A small CTC audio transcriber, trained from scratch.
Data: trained on read English sentences (LibriTTS-R), 15625 training examples, 70.5 epochs.
Rows from block 8, named by matrix and row number. Each number is 50 + 10 x the weight over its row's rms, rounded and kept within 0 to 99. All counts start at 0. After the name is the row's rms in percent of the matrix's.
# conv: width-3 conv, dilation 2 (model.blocks.8.conv.weight, 256x256x3), inputs 66-87, a 3 kernel for each
conv.99 099:50 50 50 50 29 50 36 50 21 50 50 50 50 50 62 50 50 79 36 50 50 45 53 50 50 50 50 38 50 50 60 50 50 36 50 50 64 30 57 50 50 50 50 73 50 33 50 50 74 50 72 35 50 50 58 50 50 50 50 38 50 60 50 63 50 47
conv.100 101:36 50 66 50 50 50 50 50 50 50 50 62 50 50 34 50 50 61 50 33 39 50 50 75 50 50 50 50 50 50 72 50 50 50 50 50 50 50 50 50 50 50 50 69 50 50 50 57 50 50 50 50 25 50 50 35 50 50 50 50 72 73 56 64 50 86
conv.101 101:50 71 67 66 50 50 50 50 34 50 50 50 35 50 50 50 50 50 50 50 50 50 77 67 50 50 50 50 50 23 50 50 56 50 50 50 50 50 77 50 50 36 60 50 50 50 50 50 32 50 50 63 50 50 50 50 32 64 50 50 50 50 50 59 50 50
conv.102 100:67 37 30 50 22 34 67 73 50 26 50 50 50 50 62 50 50 34 50 50 30 50 50 50 50 50 25 68 50 50 50 50 50 50 50 19 50 50 50 50 50 50 50 35 34 50 50 50 50 13 50 69 50 50 50 50 35 35 50 50 50 50 50 50 59 50
conv.103 100:50 50 50 50 50 68 50 50 70 76 50 50 50 37 50 60 50 32 50 50 69 50 50 50 50 50 50 43 37 50 50 50 57 50 50 50 29 50 50 50 50 40 50 50 14 64 50 24 50 50 50 50 50 50 50 50 64 65 50 50 38 50 50 50 50 50
conv.104 097:70 50 50 50 50 50 50 50 50 54 32 50 50 50 65 50 68 50 50 50 50 50 50 34 50 50 50 57 50 50 50 50 50 50 50 38 50 68 50 50 50 50 50 50 50 21 40 50 29 50 34 50 50 50 50 50 53 31 36 50 50 50 39 50 50 76
conv.105 098:50 33 50 50 50 72 61 60 34 50 50 50 50 50 50 50 50 57 50 17 50 50 50 50 50 50 50 50 50 63 65 50 50 50 65 50 50 31 31 50 50 50 50 50 50 50 50 50 50 23 50 50 50 38 50 68 50 50 50 50 50 85 31 50 75 64
conv.106 099:22 50 50 63 50 72 72 30 50 59 50 50 50 50 69 29 50 60 50 50 50 50 50 66 50 50 50 80 32 50 50 66 50 22 29 50 50 71 50 50 39 50 50 50 50 50 50 50 50 73 72 40 50 50 50 75 50 55 42 66 50 50 50 50 67 50
conv.107 102:30 50 50 50 50 50 73 50 63 50 23 37 50 50 50 62 62 50 50 50 50 50 50 59 30 25 21 50 50 53 50 50 50 50 50 50 36 50 30 50 71 50 50 58 50 62 63 50 50 59 50 26 50 50 50 50 65 50 50 61 50 50 50 50 50 50
conv.108 101:50 41 50 50 50 50 36 50 50 72 63 50 50 50 50 14 69 50 37 50 29 50 50 50 50 71 50 50 50 65 55 32 50 50 77 50 41 50 50 50 50 50 44 50 50 50 50 33 50 50 50 50 79 50 50 50 50 39 50 50 68 50 37 62 50 50
conv.109 100:50 50 50 50 50 37 50 50 50 50 50 50 50 50 61 50 50 32 50 50 37 50 50 50 50 67 65 50 50 37 50 50 62 50 50 50 50 67 50 50 35 50 50 57 50 50 60 50 50 18 50 50 50 35 50 36 50 50 50 20 50 50 50 50 30 50
conv.110 098:50 50 50 50 50 50 50 50 37 50 50 50 50 61 50 50 50 50 50 41 50 50 50 72 28 43 50 50 50 50 67 59 50 50 50 50 50 14 50 50 50 50 50 50 50 50 61 50 71 26 50 50 50 28 66 57 67 50 10 50 50 68 73 50 50 58
conv.111 101:50 38 50 50 50 50 60 50 50 50 50 61 28 50 36 35 50 34 34 22 50 50 35 50 50 50 50 50 50 50 58 50 50 50 50 50 50 63 71 50 50 50 50 50 39 50 30 35 50 28 34 43 50 50 63 31 50 50 50 50 50 50 50 50 50 54
conv.112 099:50 50 50 50 50 50 37 50 50 50 50 50 50 50 50 50 50 50 50 50 50 50 50 73 83 50 50 50 35 50 59 50 50 50 50 29 14 50 50 50 27 70 50 50 50 50 50 50 50 50 64 50 50 50 50 50 50 59 50 50 50 24 50 50 50 50
conv.113 100:68 33 32 25 50 50 50 50 50 50 50 42 50 43 33 43 50 59 55 50 50 71 50 39 50 50 50 50 62 50 50 50 50 50 50 50 65 62 71 50 56 67 50 50 50 75 50 50 50 72 62 50 76 50 50 50 33 50 50 50 50 55 19 50 50 40
conv.114 099:50 50 36 50 50 50 50 77 50 50 32 50 27 28 50 50 50 50 39 50 50 50 50 50 50 50 26 50 50 50 50 50 50 50 50 50 50 50 50 65 69 31 50 50 69 58 50 50 63 50 69 50 50 50 50 50 80 50 46 65 50 50 50 50 50 44
conv.115 100:68 50 22 50 67 50 60 59 68 50 50 50 50 50 66 50 58 65 70 50 50 50 50 50 50 50 50 50 50 50 50 50 20 25 50 27 66 50 34 50 50 50 50 66 50 50 70 66 50 45 50 50 50 50 50 50 50 50 50 04 50 50 30 50 47 50
conv.116 100:50 36 30 50 61 50 50 50 50 50 50 50 50 50 50 50 50 50 65 50 60 50 72 50 35 50 50 50 50 50 50 50 50 50 21 50 50 75 50 50 33 66 50 69 37 50 50 50 50 64 62 50 50 50 50 38 50 50 50 50 50 50 50 27 34 50
conv.117 101:25 50 50 50 50 50 50 81 50 50 36 50 28 50 50 50 50 50 50 62 61 50 50 50 35 50 69 50 50 50 63 50 50 50 50 68 50 36 33 71 50 50 50 50 50 32 50 72 50 50 50 50 50 50 50 50 50 50 44 50 50 50 50 50 50 50
conv.118 101:50 50 32 50 66 73 50 11 50 50 33 31 50 50 50 50 37 65 26 67 50 50 50 50 50 30 50 33 50 50 69 50 29 50 50 50 60 50 50 50 50 50 66 64 50 50 50 50 63 50 50 72 50 64 50 65 50 50 50 50 50 50 34 50 50 50
conv.119 098:50 50 34 50 36 50 50 61 50 50 50 50 78 84 50 50 50 50 50 39 50 50 33 32 50 50 50 50 64 50 50 50 50 50 50 50 50 50 50 28 50 50 50 50 50 57 50 16 41 50 71 50 59 50 50 50 50 25 17 50 50 50 50 37 32 50
conv.120 100:68 50 50 50 50 50 57 50 50 50 50 50 76 50 50 50 50 50 50 50 50 50 50 50 50 50 30 50 50 25 50 46 39 50 57 50 50 50 50 50 30 50 50 50 50 50 50 50 63 50 50 32 50 69 50 50 76 28 30 54 26 50 50 50 50 21
conv.121 099:62 65 60 50 50 70 50 50 38 50 50 50 50 50 50 50 50 50 50 50 50 50 37 36 33 35 29 64 63 50 50 50 50 50 50 68 27 50 50 50 62 50 50 50 50 56 50 31 50 31 50 61 50 50 50 50 50 50 52 60 50 50 50 30 50 50
conv.122 098:50 50 62 50 50 23 50 50 50 50 33 50 50 50 50 50 35 50 23 50 50 50 50 50 41 50 50 66 50 36 50 50 50 50 50 50 50 50 50 50 50 50 50 33 50 35 76 50 50 50 07 70 50 50 50 50 50 50 50 36 50 59 62 50 50 50
conv.123 104:68 50 36 50 50 85 50 50 42 59 50 32 50 50 50 50 58 50 50 74 58 50 50 50 50 50 50 38 36 50 50 32 24 38 27 66 50 50 50 50 50 50 65 65 50 50 50 50 50 50 50 50 50 50 50 50 50 50 50 50 50 50 50 70 50 50
conv.124 100:50 59 30 50 50 65 50 50 50 73 33 50 50 50 50 50 19 69 50 50 50 40 50 28 50 50 50 50 69 50 50 50 50 50 50 64 61 61 50 50 50 50 50 75 50 30 33 36 50 50 50 50 50 50 50 29 50 34 30 38 50 50 50 27 36 50
conv.125 098:58 75 50 50 50 50 60 50 65 65 50 71 50 50 69 37 50 50 50 63 71 50 50 50 50 66 68 50 50 50 50 32 50 33 50 50 50 50 50 50 42 50 50 50 30 50 50 50 50 50 50 69 50 50 65 50 50 50 50 50 64 50 50 50 50 50
conv.126 102:50 50 50 76 50 50 50 50 71 50 50 50 72 64 50 38 50 50 31 50 47 63 50 68 50 50 72 66 50 50 50 36 50 35 50 50 50 50 50 57 50 29 68 50 73 50 50 50 50 55 61 50 50 50 50 50 50 63 50 50 46 50 50 50 50 50
conv.127 102:50 62 50 25 50 61 50 76 50 50 50 50 50 45 50 50 50 50 44 37 62 41 50 50 50 50 63 39 50 61 50 50 44 50 50 63 19 50 50 62 50 50 50 29 50 50 50 50 50 50 68 29 73 67 50 63 50 50 50 50 50 50 32 34 50 50
conv.128 101:50 50 41 50 50 50 50 50 50 50 50 39 71 50 50 32 50 50 50 61 50 50 50 50 50 50 65 50 50 50 26 39 38 50 50 50 74 50 50 42 50 50 50 34 50 50 50 50 38 71 69 30 50 50 38 50 21 65 50 50 50 50 28 64 50 50
conv.129 100:65 50 50 74 50 50 79 50 34 29 50 50 27 16 50 50 50 33 63 50 50 63 50 50 50 50 18 67 50 50 50 37 50 37 50 50 50 50 50 50 50 50 27 50 40 50 32 30 50 50 50 71 60 50 50 50 50 50 37 50 50 67 50 50 50 33
conv.130 098:50 50 50 39 60 50 50 50 50 50 50 50 63 50 50 50 31 64 50 50 46 50 50 42 50 50 50 50 64 50 50 62 50 71 50 54 50 50 26 27 50 50 78 50 50 50 50 50 50 50 69 50 50 66 50 50 68 50 50 40 50 50 50 43 17 50
conv.131 100:50 50 50 50 50 50 50 50 50 50 50 50 50 50 50 50 36 50 50 50 50 50 50 50 66 50 50 59 50 50 59 50 50 43 50 27 50 50 39 24 50 50 18 50 50 50 50 50 50 50 74 28 50 50 50 37 50 63 50 27 50 50 50 50 50 50
conv.132 100:66 66 50 23 50 50 50 50 50 56 69 50 40 76 50 59 50 50 66 50 55 50 50 50 28 50 50 37 56 50 30 50 50 50 50 67 50 50 37 71 50 50 66 50 50 50 27 69 50 50 50 50 73 50 67 50 50 50 50 31 50 30 50 60 72 50
conv.133 101:50 50 50 61 35 50 69 50 73 72 50 50 50 50 50 60 19 50 32 50 28 50 50 50 50 50 50 50 36 50 50 39 50 50 60 46 79 50 50 50 50 50 69 50 50 50 50 50 69 50 50 50 50 50 50 50 50 50 50 50 66 67 31 50 50 50
conv.134 098:50 79 57 50 50 50 50 50 50 50 50 50 50 50 50 66 75 74 63 50 50 50 50 50 30 50 50 50 50 50 50 50 50 50 50 50 50 50 89 65 50 50 50 40 50 50 50 50 50 50 53 50 60 50 45 50 50 50 65 20 50 50 50 33 50 50
conv.135 099:50 50 15 50 50 50 50 50 50 50 50 50 50 50 50 59 69 66 41 50 50 50 50 65 50 25 31 50 50 26 62 50 50 50 50 37 50 50 64 37 43 50 50 50 50 50 50 69 50 66 50 35 43 50 50 50 50 50 50 50 50 50 65 50 50 31
conv.136 099:50 50 50 50 50 50 50 66 28 50 50 50 50 50 55 50 50 42 63 50 39 50 26 50 56 50 50 50 50 35 50 50 50 50 35 50 50 50 32 50 58 49 50 50 50 37 50 50 50 50 50 31 35 50 50 39 39 50 50 36 71 63 50 44 50 27
conv.137 099:50 21 50 65 64 50 50 50 29 50 50 50 50 50 50 35 50 62 67 50 50 50 50 50 50 66 50 50 50 50 50 50 50 50 50 50 50 74 50 50 27 50 50 27 50 50 50 64 31 39 65 32 50 50 50 40 50 50 50 18 50 50 50 50 50 40
conv.138 101:37 42 30 35 60 62 50 50 50 50 50 50 50 50 50 36 84 50 50 50 50 50 50 58 85 61 66 50 50 71 50 50 50 63 50 50 50 50 50 50 50 50 58 50 50 50 50 50 50 57 50 50 50 58 31 50 50 50 24 43 50 50 35 50 44 50
conv.139 100:50 38 50 50 50 46 63 50 60 50 31 50 50 50 50 50 50 50 50 30 37 50 35 50 50 50 60 78 50 50 50 50 50 71 60 58 50 50 66 50 50 50 50 50 50 63 50 71 50 50 50 50 50 64 50 44 50 50 50 50 73 50 50 50 50 50
conv.140 093:50 59 50 50 19 75 59 50 50 50 50 50 50 50 50 60 50 37 50 29 50 50 50 63 50 50 50 50 50 70 50 41 50 43 50 59 50 71 50 50 62 39 50 50 50 50 73 32 50 35 50 50 43 50 50 50 50 50 50 38 50 63 24 50 50 61
conv.141 098:50 50 50 72 57 50 50 50 33 50 50 50 50 43 66 50 50 50 50 50 50 50 50 50 50 50 61 50 50 50 50 50 75 50 50 50 50 65 72 42 36 57 50 65 50 72 50 50 50 50 50 59 50 50 38 50 50 50 50 50 50 68 50 50 72 50
conv.142 101:50 50 40 47 50 50 50 29 50 50 50 50 27 50 50 50 50 50 50 50 50 50 50 62 50 68 50 50 50 59 50 35 50 27 50 50 50 50 70 50 50 50 40 50 50 35 20 50 68 63 50 50 50 50 50 50 40 50 43 64 50 50 50 50 50 16
conv.143 101:59 28 50 50 50 50 50 63 50 50 50 50 50 50 36 50 28 50 50 50 25 50 40 50 50 50 50 50 50 50 50 50 50 50 50 50 50 50 17 32 58 50 50 50 50 50 50 50 38 50 34 35 65 78 50 71 50 50 50 50 45 50 50 50 50 50
conv.144 097:50 43 50 50 50 70 36 50 50 50 67 50 71 67 50 50 50 50 50 26 50 71 81 50 50 50 50 50 50 50 50 50 50 30 63 50 34 50 50 50 50 50 78 59 50 50 50 50 37 50 34 20 26 50 50 38 50 50 29 50 38 50 50 53 50 50
conv.145 101:50 50 50 40 50 63 50 66 50 75 50 50 50 50 50 50 50 50 61 28 50 50 50 50 40 50 50 50 20 50 50 50 38 33 16 50 50 50 62 50 50 50 50 50 50 50 61 50 50 50 50 50 50 50 50 50 27 50 50 21 50 50 50 50 31 39
conv.146 103:40 50 50 59 17 50 50 50 31 62 50 36 42 43 66 50 50 35 50 50 50 50 50 50 50 44 50 73 73 50 34 50 50 50 38 50 50 72 50 28 59 50 50 50 34 50 22 54 50 50 43 50 50 23 50 50 50 64 50 50 50 50 50 37 50 50
conv.147 100:50 50 50 50 50 50 63 50 40 50 50 50 50 50 50 50 37 50 36 31 50 50 50 50 50 65 50 50 50 50 50 50 50 50 50 50 50 50 50 50 50 50 50 50 22 72 63 35 67 50 50 50 50 69 31 42 50 50 50 50 50 57 50 50 57 50
conv.148 101:30 37 50 50 50 50 50 50 71 50 65 50 50 50 50 50 50 50 50 68 75 32 50 50 61 50 50 70 63 50 50 50 50 61 50 50 29 50 50 50 50 69 50 50 41 57 50 50 50 50 50 50 50 50 50 31 50 50 50 50 70 50 50 59 50 50
conv.149 099:50 31 50 50 62 38 37 50 50 50 50 70 42 50 50 50 50 50 40 50 50 50 50 50 50 63 50 50 50 50 43 50 65 50 23 50 50 68 50 50 50 73 41 50 50 50 50 50 50 50 50 62 50 50 50 50 57 50 63 50 50 50 50 50 50 50
conv.150 102:50 50 50 34 50 50 50 50 50 50 62 50 21 50 39 50 39 33 50 50 50 50 35 79 62 50 50 63 50 50 50 50 33 44 50 50 35 50 50 72 50 50 42 50 38 50 70 50 40 50 75 50 50 50 50 27 50 13 50 35 67 50 50 50 50 50
conv.151 096:50 81 72 50 50 50 36 33 50 50 50 50 50 50 50 12 43 50 50 50 50 50 50 72 24 50 73 50 50 50 50 50 69 50 50 50 50 67 50 59 55 50 50 25 50 50 29 50 27 50 50 84 50 41 50 50 50 50 50 50 71 50 50 50 50 50
conv.152 098:50 50 50 50 50 50 50 50 50 67 34 50 50 32 57 50 50 65 02 50 65 50 50 65 50 50 50 50 50 34 31 55 50 50 32 41 50 50 31 21 30 50 33 50 50 50 50 50 50 58 50 35 57 50 50 50 50 50 50 22 61 50 50 50 50 50
conv.153 099:36 50 50 50 50 50 28 50 50 50 50 50 50 50 50 50 50 50 50 50 50 35 50 64 50 50 50 50 50 21 50 50 12 50 29 50 50 50 50 50 50 50 59 50 50 50 50 50 70 68 68 32 37 73 50 50 50 64 50 50 50 50 40 50 50 50
conv.154 101:50 70 50 50 50 50 50 50 50 50 50 38 50 34 50 40 50 50 50 50 63 50 50 50 50 67 50 50 30 65 50 50 50 50 50 50 50 50 50 32 36 35 50 75 50 50 50 36 50 50 50 50 50 50 50 50 50 50 68 50 65 50 66 50 58 50
conv.155 102:50 50 25 61 50 50 50 50 64 63 50 50 50 64 50 50 50 50 50 68 50 50 50 50 50 43 50 40 29 50 42 23 50 50 50 34 50 35 33 50 64 50 31 38 50 50 28 39 32 50 36 50 50 50 50 50 50 50 50 26 31 50 50 50 50 28
conv.156 100:42 50 33 50 32 50 60 50 50 50 50 36 38 50 67 50 50 66 50 50 50 50 25 50 50 50 50 50 50 50 50 50 17 50 60 50 50 50 50 50 50 30 50 42 50 50 50 50 50 42 66 28 64 50 25 50 50 65 50 50 50 38 50 33 64 50
conv.157 100:50 50 50 30 50 50 50 50 50 30 50 50 50 50 42 50 50 50 50 50 42 56 50 72 50 50 50 50 30 50 50 50 50 50 50 50 50 50 50 70 70 63 50 31 50 50 50 50 50 50 50 63 43 50 14 50 74 50 50 50 50 50 50 50 50 50
conv.158 100:50 50 50 50 50 50 60 42 50 50 50 50 50 50 50 50 50 42 50 50 50 50 50 50 50 50 50 60 50 50 18 50 38 50 50 30 50 50 50 50 50 50 50 35 50 50 50 50 33 27 50 50 50 69 41 50 50 30 36 50 50 50 50 17 50 50
conv.159 104:50 50 42 50 50 35 33 50 50 31 34 70 50 39 50 50 50 50 50 50 75 50 50 68 50 50 50 50 77 75 50 62 57 50 50 28 50 59 50 50 50 59 64 50 50 60 50 50 50 50 50 50 34 75 30 50 50 50 69 61 50 50 50 50 50 50
conv.160 099:50 50 55 50 43 50 50 50 32 36 33 50 50 50 50 50 35 50 50 50 50 29 36 37 71 50 50 50 31 32 50 50 50 50 41 50 64 50 50 30 32 50 38 36 50 50 50 68 37 50 50 65 50 50 62 72 50 50 50 50 50 66 58 31 50 50
conv.161 103:50 50 50 81 50 50 50 50 36 50 50 50 50 50 50 50 50 50 50 62 40 50 50 50 50 50 50 43 50 50 50 34 50 50 50 50 50 67 71 31 62 50 64 50 50 50 50 64 50 50 68 50 50 50 63 50 50 34 50 50 70 50 50 38 50 66
conv.162 101:21 50 34 31 37 50 66 50 50 50 44 50 50 50 50 70 50 50 50 50 50 50 34 67 68 63 50 50 56 33 50 50 50 50 45 50 50 26 50 50 32 50 50 50 57 50 50 50 38 50 35 50 50 50 50 59 63 50 23 50 50 67 60 50 62 57
conv.163 099:50 50 32 50 50 50 30 50 62 63 50 50 31 50 60 50 50 50 50 34 50 50 50 37 30 50 50 50 37 50 50 50 29 50 50 50 50 50 29 50 40 50 40 50 50 50 50 80 32 60 50 50 50 63 68 50 50 50 50 50 50 37 26 50 50 62
conv.164 099:50 50 50 50 50 50 50 28 42 50 50 50 50 50 50 50 46 33 69 31 28 50 50 32 39 50 69 36 50 50 50 50 50 50 39 39 50 50 50 50 31 34 69 50 50 50 39 50 50 50 50 67 50 71 50 50 50 50 50 56 19 50 50 25 50 51
conv.165 098:50 37 50 50 50 35 50 40 71 50 50 50 50 50 50 50 50 50 24 50 33 50 50 50 50 69 59 50 50 50 50 50 50 50 50 50 50 50 50 50 50 42 50 50 50 50 74 61 50 50 50 50 69 50 50 50 50 72 50 50 50 72 50 50 76 50
conv.166 100:50 50 31 37 32 50 38 72 37 50 50 50 50 50 50 20 50 50 50 38 31 50 19 50 64 50 50 50 50 50 50 50 29 69 50 50 33 33 50 50 50 50 50 50 50 50 50 50 57 50 50 40 50 26 50 50 27 50 50 50 50 73 50 50 50 68
conv.167 097:40 50 50 36 57 68 23 50 50 62 50 24 50 50 50 50 50 50 50 56 50 50 58 65 50 50 50 62 50 27 50 50 50 25 34 32 50 50 50 50 50 50 50 50 50 50 50 50 50 50 50 50 50 50 50 50 50 38 50 26 50 50 50 66 62 50
conv.168 100:50 63 50 37 50 50 50 50 50 50 50 50 50 50 50 50 35 50 64 50 50 44 50 62 50 50 50 50 60 50 50 71 50 35 50 78 50 50 50 61 71 50 50 50 29 50 50 50 50 50 50 50 72 50 50 50 50 50 50 50 35 50 50 46 29 40
conv.169 100:50 59 50 50 50 45 50 28 62 50 59 50 50 50 65 50 32 50 50 50 50 38 50 50 32 36 73 50 50 50 50 28 50 50 50 50 50 50 32 50 50 26 50 50 35 50 50 69 50 50 36 50 21 50 35 50 50 20 27 50 50 19 28 50 50 50
conv.170 099:62 50 46 44 31 50 50 20 50 50 50 60 28 50 50 50 50 50 50 69 73 50 68 50 62 50 50 70 29 67 50 50 24 50 50 50 50 50 50 50 33 50 50 50 69 50 31 50 50 50 83 34 50 50 50 50 50 50 50 41 50 50 50 63 50 50
conv.171 103:28 64 50 29 50 50 50 50 40 31 27 50 50 50 50 63 50 50 50 33 50 50 50 50 43 68 68 50 50 50 50 50 50 50 50 50 78 50 50 69 50 40 50 50 50 50 50 28 62 50 37 50 50 50 65 50 50 50 50 50 16 50 50 50 50 60
conv.172 100:50 50 33 73 50 50 50 50 50 50 50 50 50 50 61 50 50 50 36 50 61 50 50 58 50 50 50 50 50 26 65 50 34 50 50 50 50 65 50 50 50 50 26 43 50 50 63 50 50 72 70 50 47 50 15 50 54 50 50 41 50 50 30 50 50 50
conv.173 100:32 63 50 75 50 50 50 50 50 55 50 50 50 70 50 50 50 50 66 50 50 50 50 50 50 38 50 37 50 50 50 50 50 50 50 50 50 17 29 50 50 50 28 50 50 50 50 50 50 41 50 33 38 50 50 50 50 50 50 61 50 28 50 50 50 50
conv.174 100:31 68 36 63 50 60 50 50 61 41 50 50 50 50 50 50 50 66 50 50 45 50 67 50 50 50 50 50 50 50 50 30 50 34 50 50 50 50 50 50 37 68 86 50 50 50 50 50 50 50 50 50 50 50 50 50 50 71 50 50 71 50 35 50 68 50
conv.175 100:50 50 50 50 50 50 50 36 50 50 50 50 46 50 50 30 50 50 50 43 50 70 50 50 50 50 83 50 50 50 50 38 61 60 50 50 24 37 50 50 50 39 50 50 50 32 50 50 50 50 56 50 50 50 50 31 50 26 50 50 50 50 64 50 50 42
conv.176 103:50 50 50 50 50 63 61 50 59 31 50 62 50 50 50 50 50 50 50 62 50 50 50 50 50 34 50 50 50 50 36 50 50 39 50 50 50 50 50 73 65 50 50 62 50 28 28 50 50 50 58 43 50 50 50 50 18 50 22 50 77 33 50 50 50 81
conv.177 101:50 50 68 50 50 28 75 39 50 81 50 50 50 50 50 50 60 50 26 50 61 50 66 50 70 56 37 50 50 50 65 37 50 57 50 42 50 35 50 35 50 50 50 50 50 50 58 50 50 50 50 50 50 50 50 32 30 50 50 50 50 20 50 50 50 50
conv.178 100:50 50 27 65 50 50 50 50 50 50 50 42 70 35 50 50 50 50 38 33 50 50 14 59 24 31 50 50 50 50 50 62 50 78 26 50 78 66 50 50 50 50 33 50 73 50 50 50 50 37 50 66 18 50 50 50 50 50 50 30 50 50 68 59 50 50
conv.179 099:50 50 24 28 24 50 50 73 50 50 50 27 58 65 50 50 50 62 50 50 50 50 50 50 23 50 50 50 50 50 43 50 50 50 30 50 50 35 50 50 75 50 50 50 50 36 50 50 50 50 50 50 50 50 50 50 65 50 26 50 50 45 50 89 50 50
conv.180 101:50 26 50 66 50 50 50 59 50 50 50 50 50 50 50 50 50 29 50 50 50 50 50 82 34 36 50 50 50 50 50 10 33 50 50 50 30 50 50 70 50 50 41 50 33 50 50 50 50 36 63 50 64 65 62 50 50 50 50 50 50 50 31 50 50 50
conv.181 102:50 30 50 60 50 50 50 50 78 73 50 44 50 50 50 50 50 50 50 50 50 50 50 37 50 68 50 50 29 50 50 50 50 50 50 50 50 50 50 50 62 50 50 50 64 50 50 41 50 50 36 65 50 50 50 59 69 50 50 50 50 40 50 39 33 50
conv.182 101:50 50 50 50 40 50 50 50 50 31 50 50 50 50 50 50 34 50 67 50 50 50 50 50 50 50 50 50 37 50 50 50 33 27 34 50 65 50 50 50 50 37 50 50 50 50 62 37 69 50 50 74 50 50 25 50 50 50 50 50 50 50 50 50 33 50
conv.183 100:42 50 50 70 50 50 50 50 50 50 50 50 36 64 50 50 50 50 50 66 65 50 62 50 50 50 63 50 50 44 50 50 69 50 50 50 50 50 50 15 50 50 50 50 36 50 50 50 20 50 25 50 50 68 50 50 50 50 50 50 50 35 50 50 50 50
conv.184 102:63 50 31 50 50 62 60 41 50 50 71 50 72 50 60 50 50 50 50 50 50 50 50 50 77 50 70 50 50 50 50 50 50 50 50 34 78 73 72 50 50 31 50 50 50 50 50 50 50 50 50 20 50 60 50 50 39 69 50 29 64 61 56 50 50 16
conv.185 098:34 50 50 50 58 33 64 50 38 50 50 50 76 50 50 50 50 50 50 40 50 50 86 50 50 30 27 50 78 50 37 50 50 50 50 87 38 20 50 50 50 50 50 50 50 64 31 50 50 29 50 41 35 50 50 50 50 50 36 50 50 50 50 60 65 50
conv.186 101:69 50 50 50 50 50 50 25 32 63 71 50 50 50 50 45 33 50 50 50 50 35 50 23 50 66 50 66 50 50 50 50 50 50 50 38 50 50 50 50 64 60 50 50 60 50 50 35 20 50 50 50 50 50 50 50 50 75 50 23 63 73 50 50 50 58
conv.187 099:28 50 50 50 50 24 50 60 50 74 50 50 50 50 34 50 50 50 61 50 50 69 50 50 50 50 50 50 50 50 50 50 76 50 26 50 50 50 50 50 50 50 50 34 68 50 50 50 50 50 50 50 50 50 61 50 66 35 57 63 50 50 66 50 15 35
conv.188 099:50 50 63 37 50 50 25 50 50 50 50 50 50 31 50 50 53 50 32 50 50 50 50 50 50 50 33 30 71 74 50 78 37 56 50 50 50 50 70 58 50 61 50 50 50 50 50 32 50 56 50 50 50 33 50 50 27 61 52 63 50 50 79 50 50 50
conv.189 100:50 50 50 50 50 50 50 55 50 50 50 50 21 50 50 50 40 50 50 50 50 50 50 50 50 50 50 31 50 50 50 61 50 50 50 50 62 50 50 50 50 50 60 50 66 72 50 50 50 50 72 50 50 50 35 50 50 50 50 50 50 50 67 50 50 46
conv.190 100:50 50 31 50 50 50 50 50 50 50 50 50 50 50 38 26 50 73 38 44 50 50 50 32 50 50 50 50 28 23 34 50 50 50 50 50 50 50 50 50 30 64 50 50 50 66 50 40 50 50 53 50 50 50 50 50 55 60 50 50 72 50 50 79 50 50
conv.191 098:50 40 20 50 50 65 50 50 59 50 50 50 50 50 50 50 50 57 50 50 50 42 50 50 55 50 50 50 50 50 50 50 50 50 50 50 50 50 50 50 50 50 50 50 39 50 50 41 50 50 50 41 50 50 50 34 50 33 50 50 50 50 50 50 50 50
conv.192 100:50 26 50 50 50 50 50 50 50 61 50 50 61 50 50 23 50 50 50 50 50 56 29 10 68 50 50 50 50 66 50 50 50 16 24 50 50 50 50 50 50 50 36 50 50 50 62 50 38 50 19 50 50 50 68 73 55 22 34 50 50 50 50 50 28 50
conv.193 097:68 50 50 50 50 50 34 50 68 27 50 50 37 50 50 50 50 50 50 22 66 50 50 65 71 50 50 64 50 50 50 65 62 70 50 50 50 32 50 50 50 82 66 50 25 70 50 50 50 50 50 50 50 50 50 50 50 50 50 38 50 50 50 50 50 59
conv.194 101:50 50 44 34 50 65 50 50 34 50 50 50 70 50 50 50 50 50 50 50 50 50 50 50 50 36 50 50 24 50 50 50 50 50 25 50 50 50 50 50 50 50 50 50 68 70 87 30 50 50 67 75 50 50 21 50 50 50 34 50 41 50 50 50 50 50
conv.195 098:66 50 70 38 50 50 50 43 60 80 50 50 73 64 50 65 50 50 50 50 50 50 50 28 28 37 50 31 36 69 50 50 50 39 50 50 50 50 50 62 23 38 74 50 50 50 50 50 50 50 50 50 50 39 50 50 50 50 50 30 50 50 50 71 50 50
conv.196 099:50 50 50 50 64 64 50 50 66 50 50 50 50 50 50 41 66 50 65 50 50 67 59 50 50 50 50 50 50 30 50 50 21 50 50 50 50 50 50 50 50 50 54 71 58 50 24 50 50 50 38 50 50 30 42 50 80 50 50 50 50 50 50 50 50 50
conv.197 100:50 32 50 50 50 50 50 50 50 37 70 50 26 50 63 50 50 32 50 50 50 50 40 50 50 50 50 80 50 69 50 50 50 50 50 35 50 50 50 50 50 64 50 60 61 39 50 50 34 30 28 50 33 50 73 50 50 50 50 50 50 27 24 50 65 50
conv.198 098:50 50 50 50 50 50 50 50 50 35 50 50 26 50 50 50 79 50 50 50 68 50 50 50 50 50 34 50 50 50 50 50 50 50 50 36 50 50 50 35 50 50 50 50 50 35 50 34 37 50 50 40 50 35 50 50 50 50 50 50 50 50 50 50 73 60
conv.199 097:50 50 50 50 50 50 50 50 50 50 50 50 38 50 78 50 34 50 31 50 37 50 50 50 77 50 50 50 43 74 50 50 20 50 50 50 50 50 68 50 50 50 50 69 50 74 50 50 50 50 50 50 50 50 50 35 50 50 50 27 50 50 50 50 50 82
conv.200 101:50 55 50 50 50 32 67 50 73 50 50 50 19 47 50 50 50 50 50 50 56 50 38 50 43 50 50 50 50 72 50 50 66 50 27 50 50 50 50 50 50 33 50 50 50 50 50 50 69 50 28 50 50 50 50 50 70 50 50 50 50 50 35 24 50 77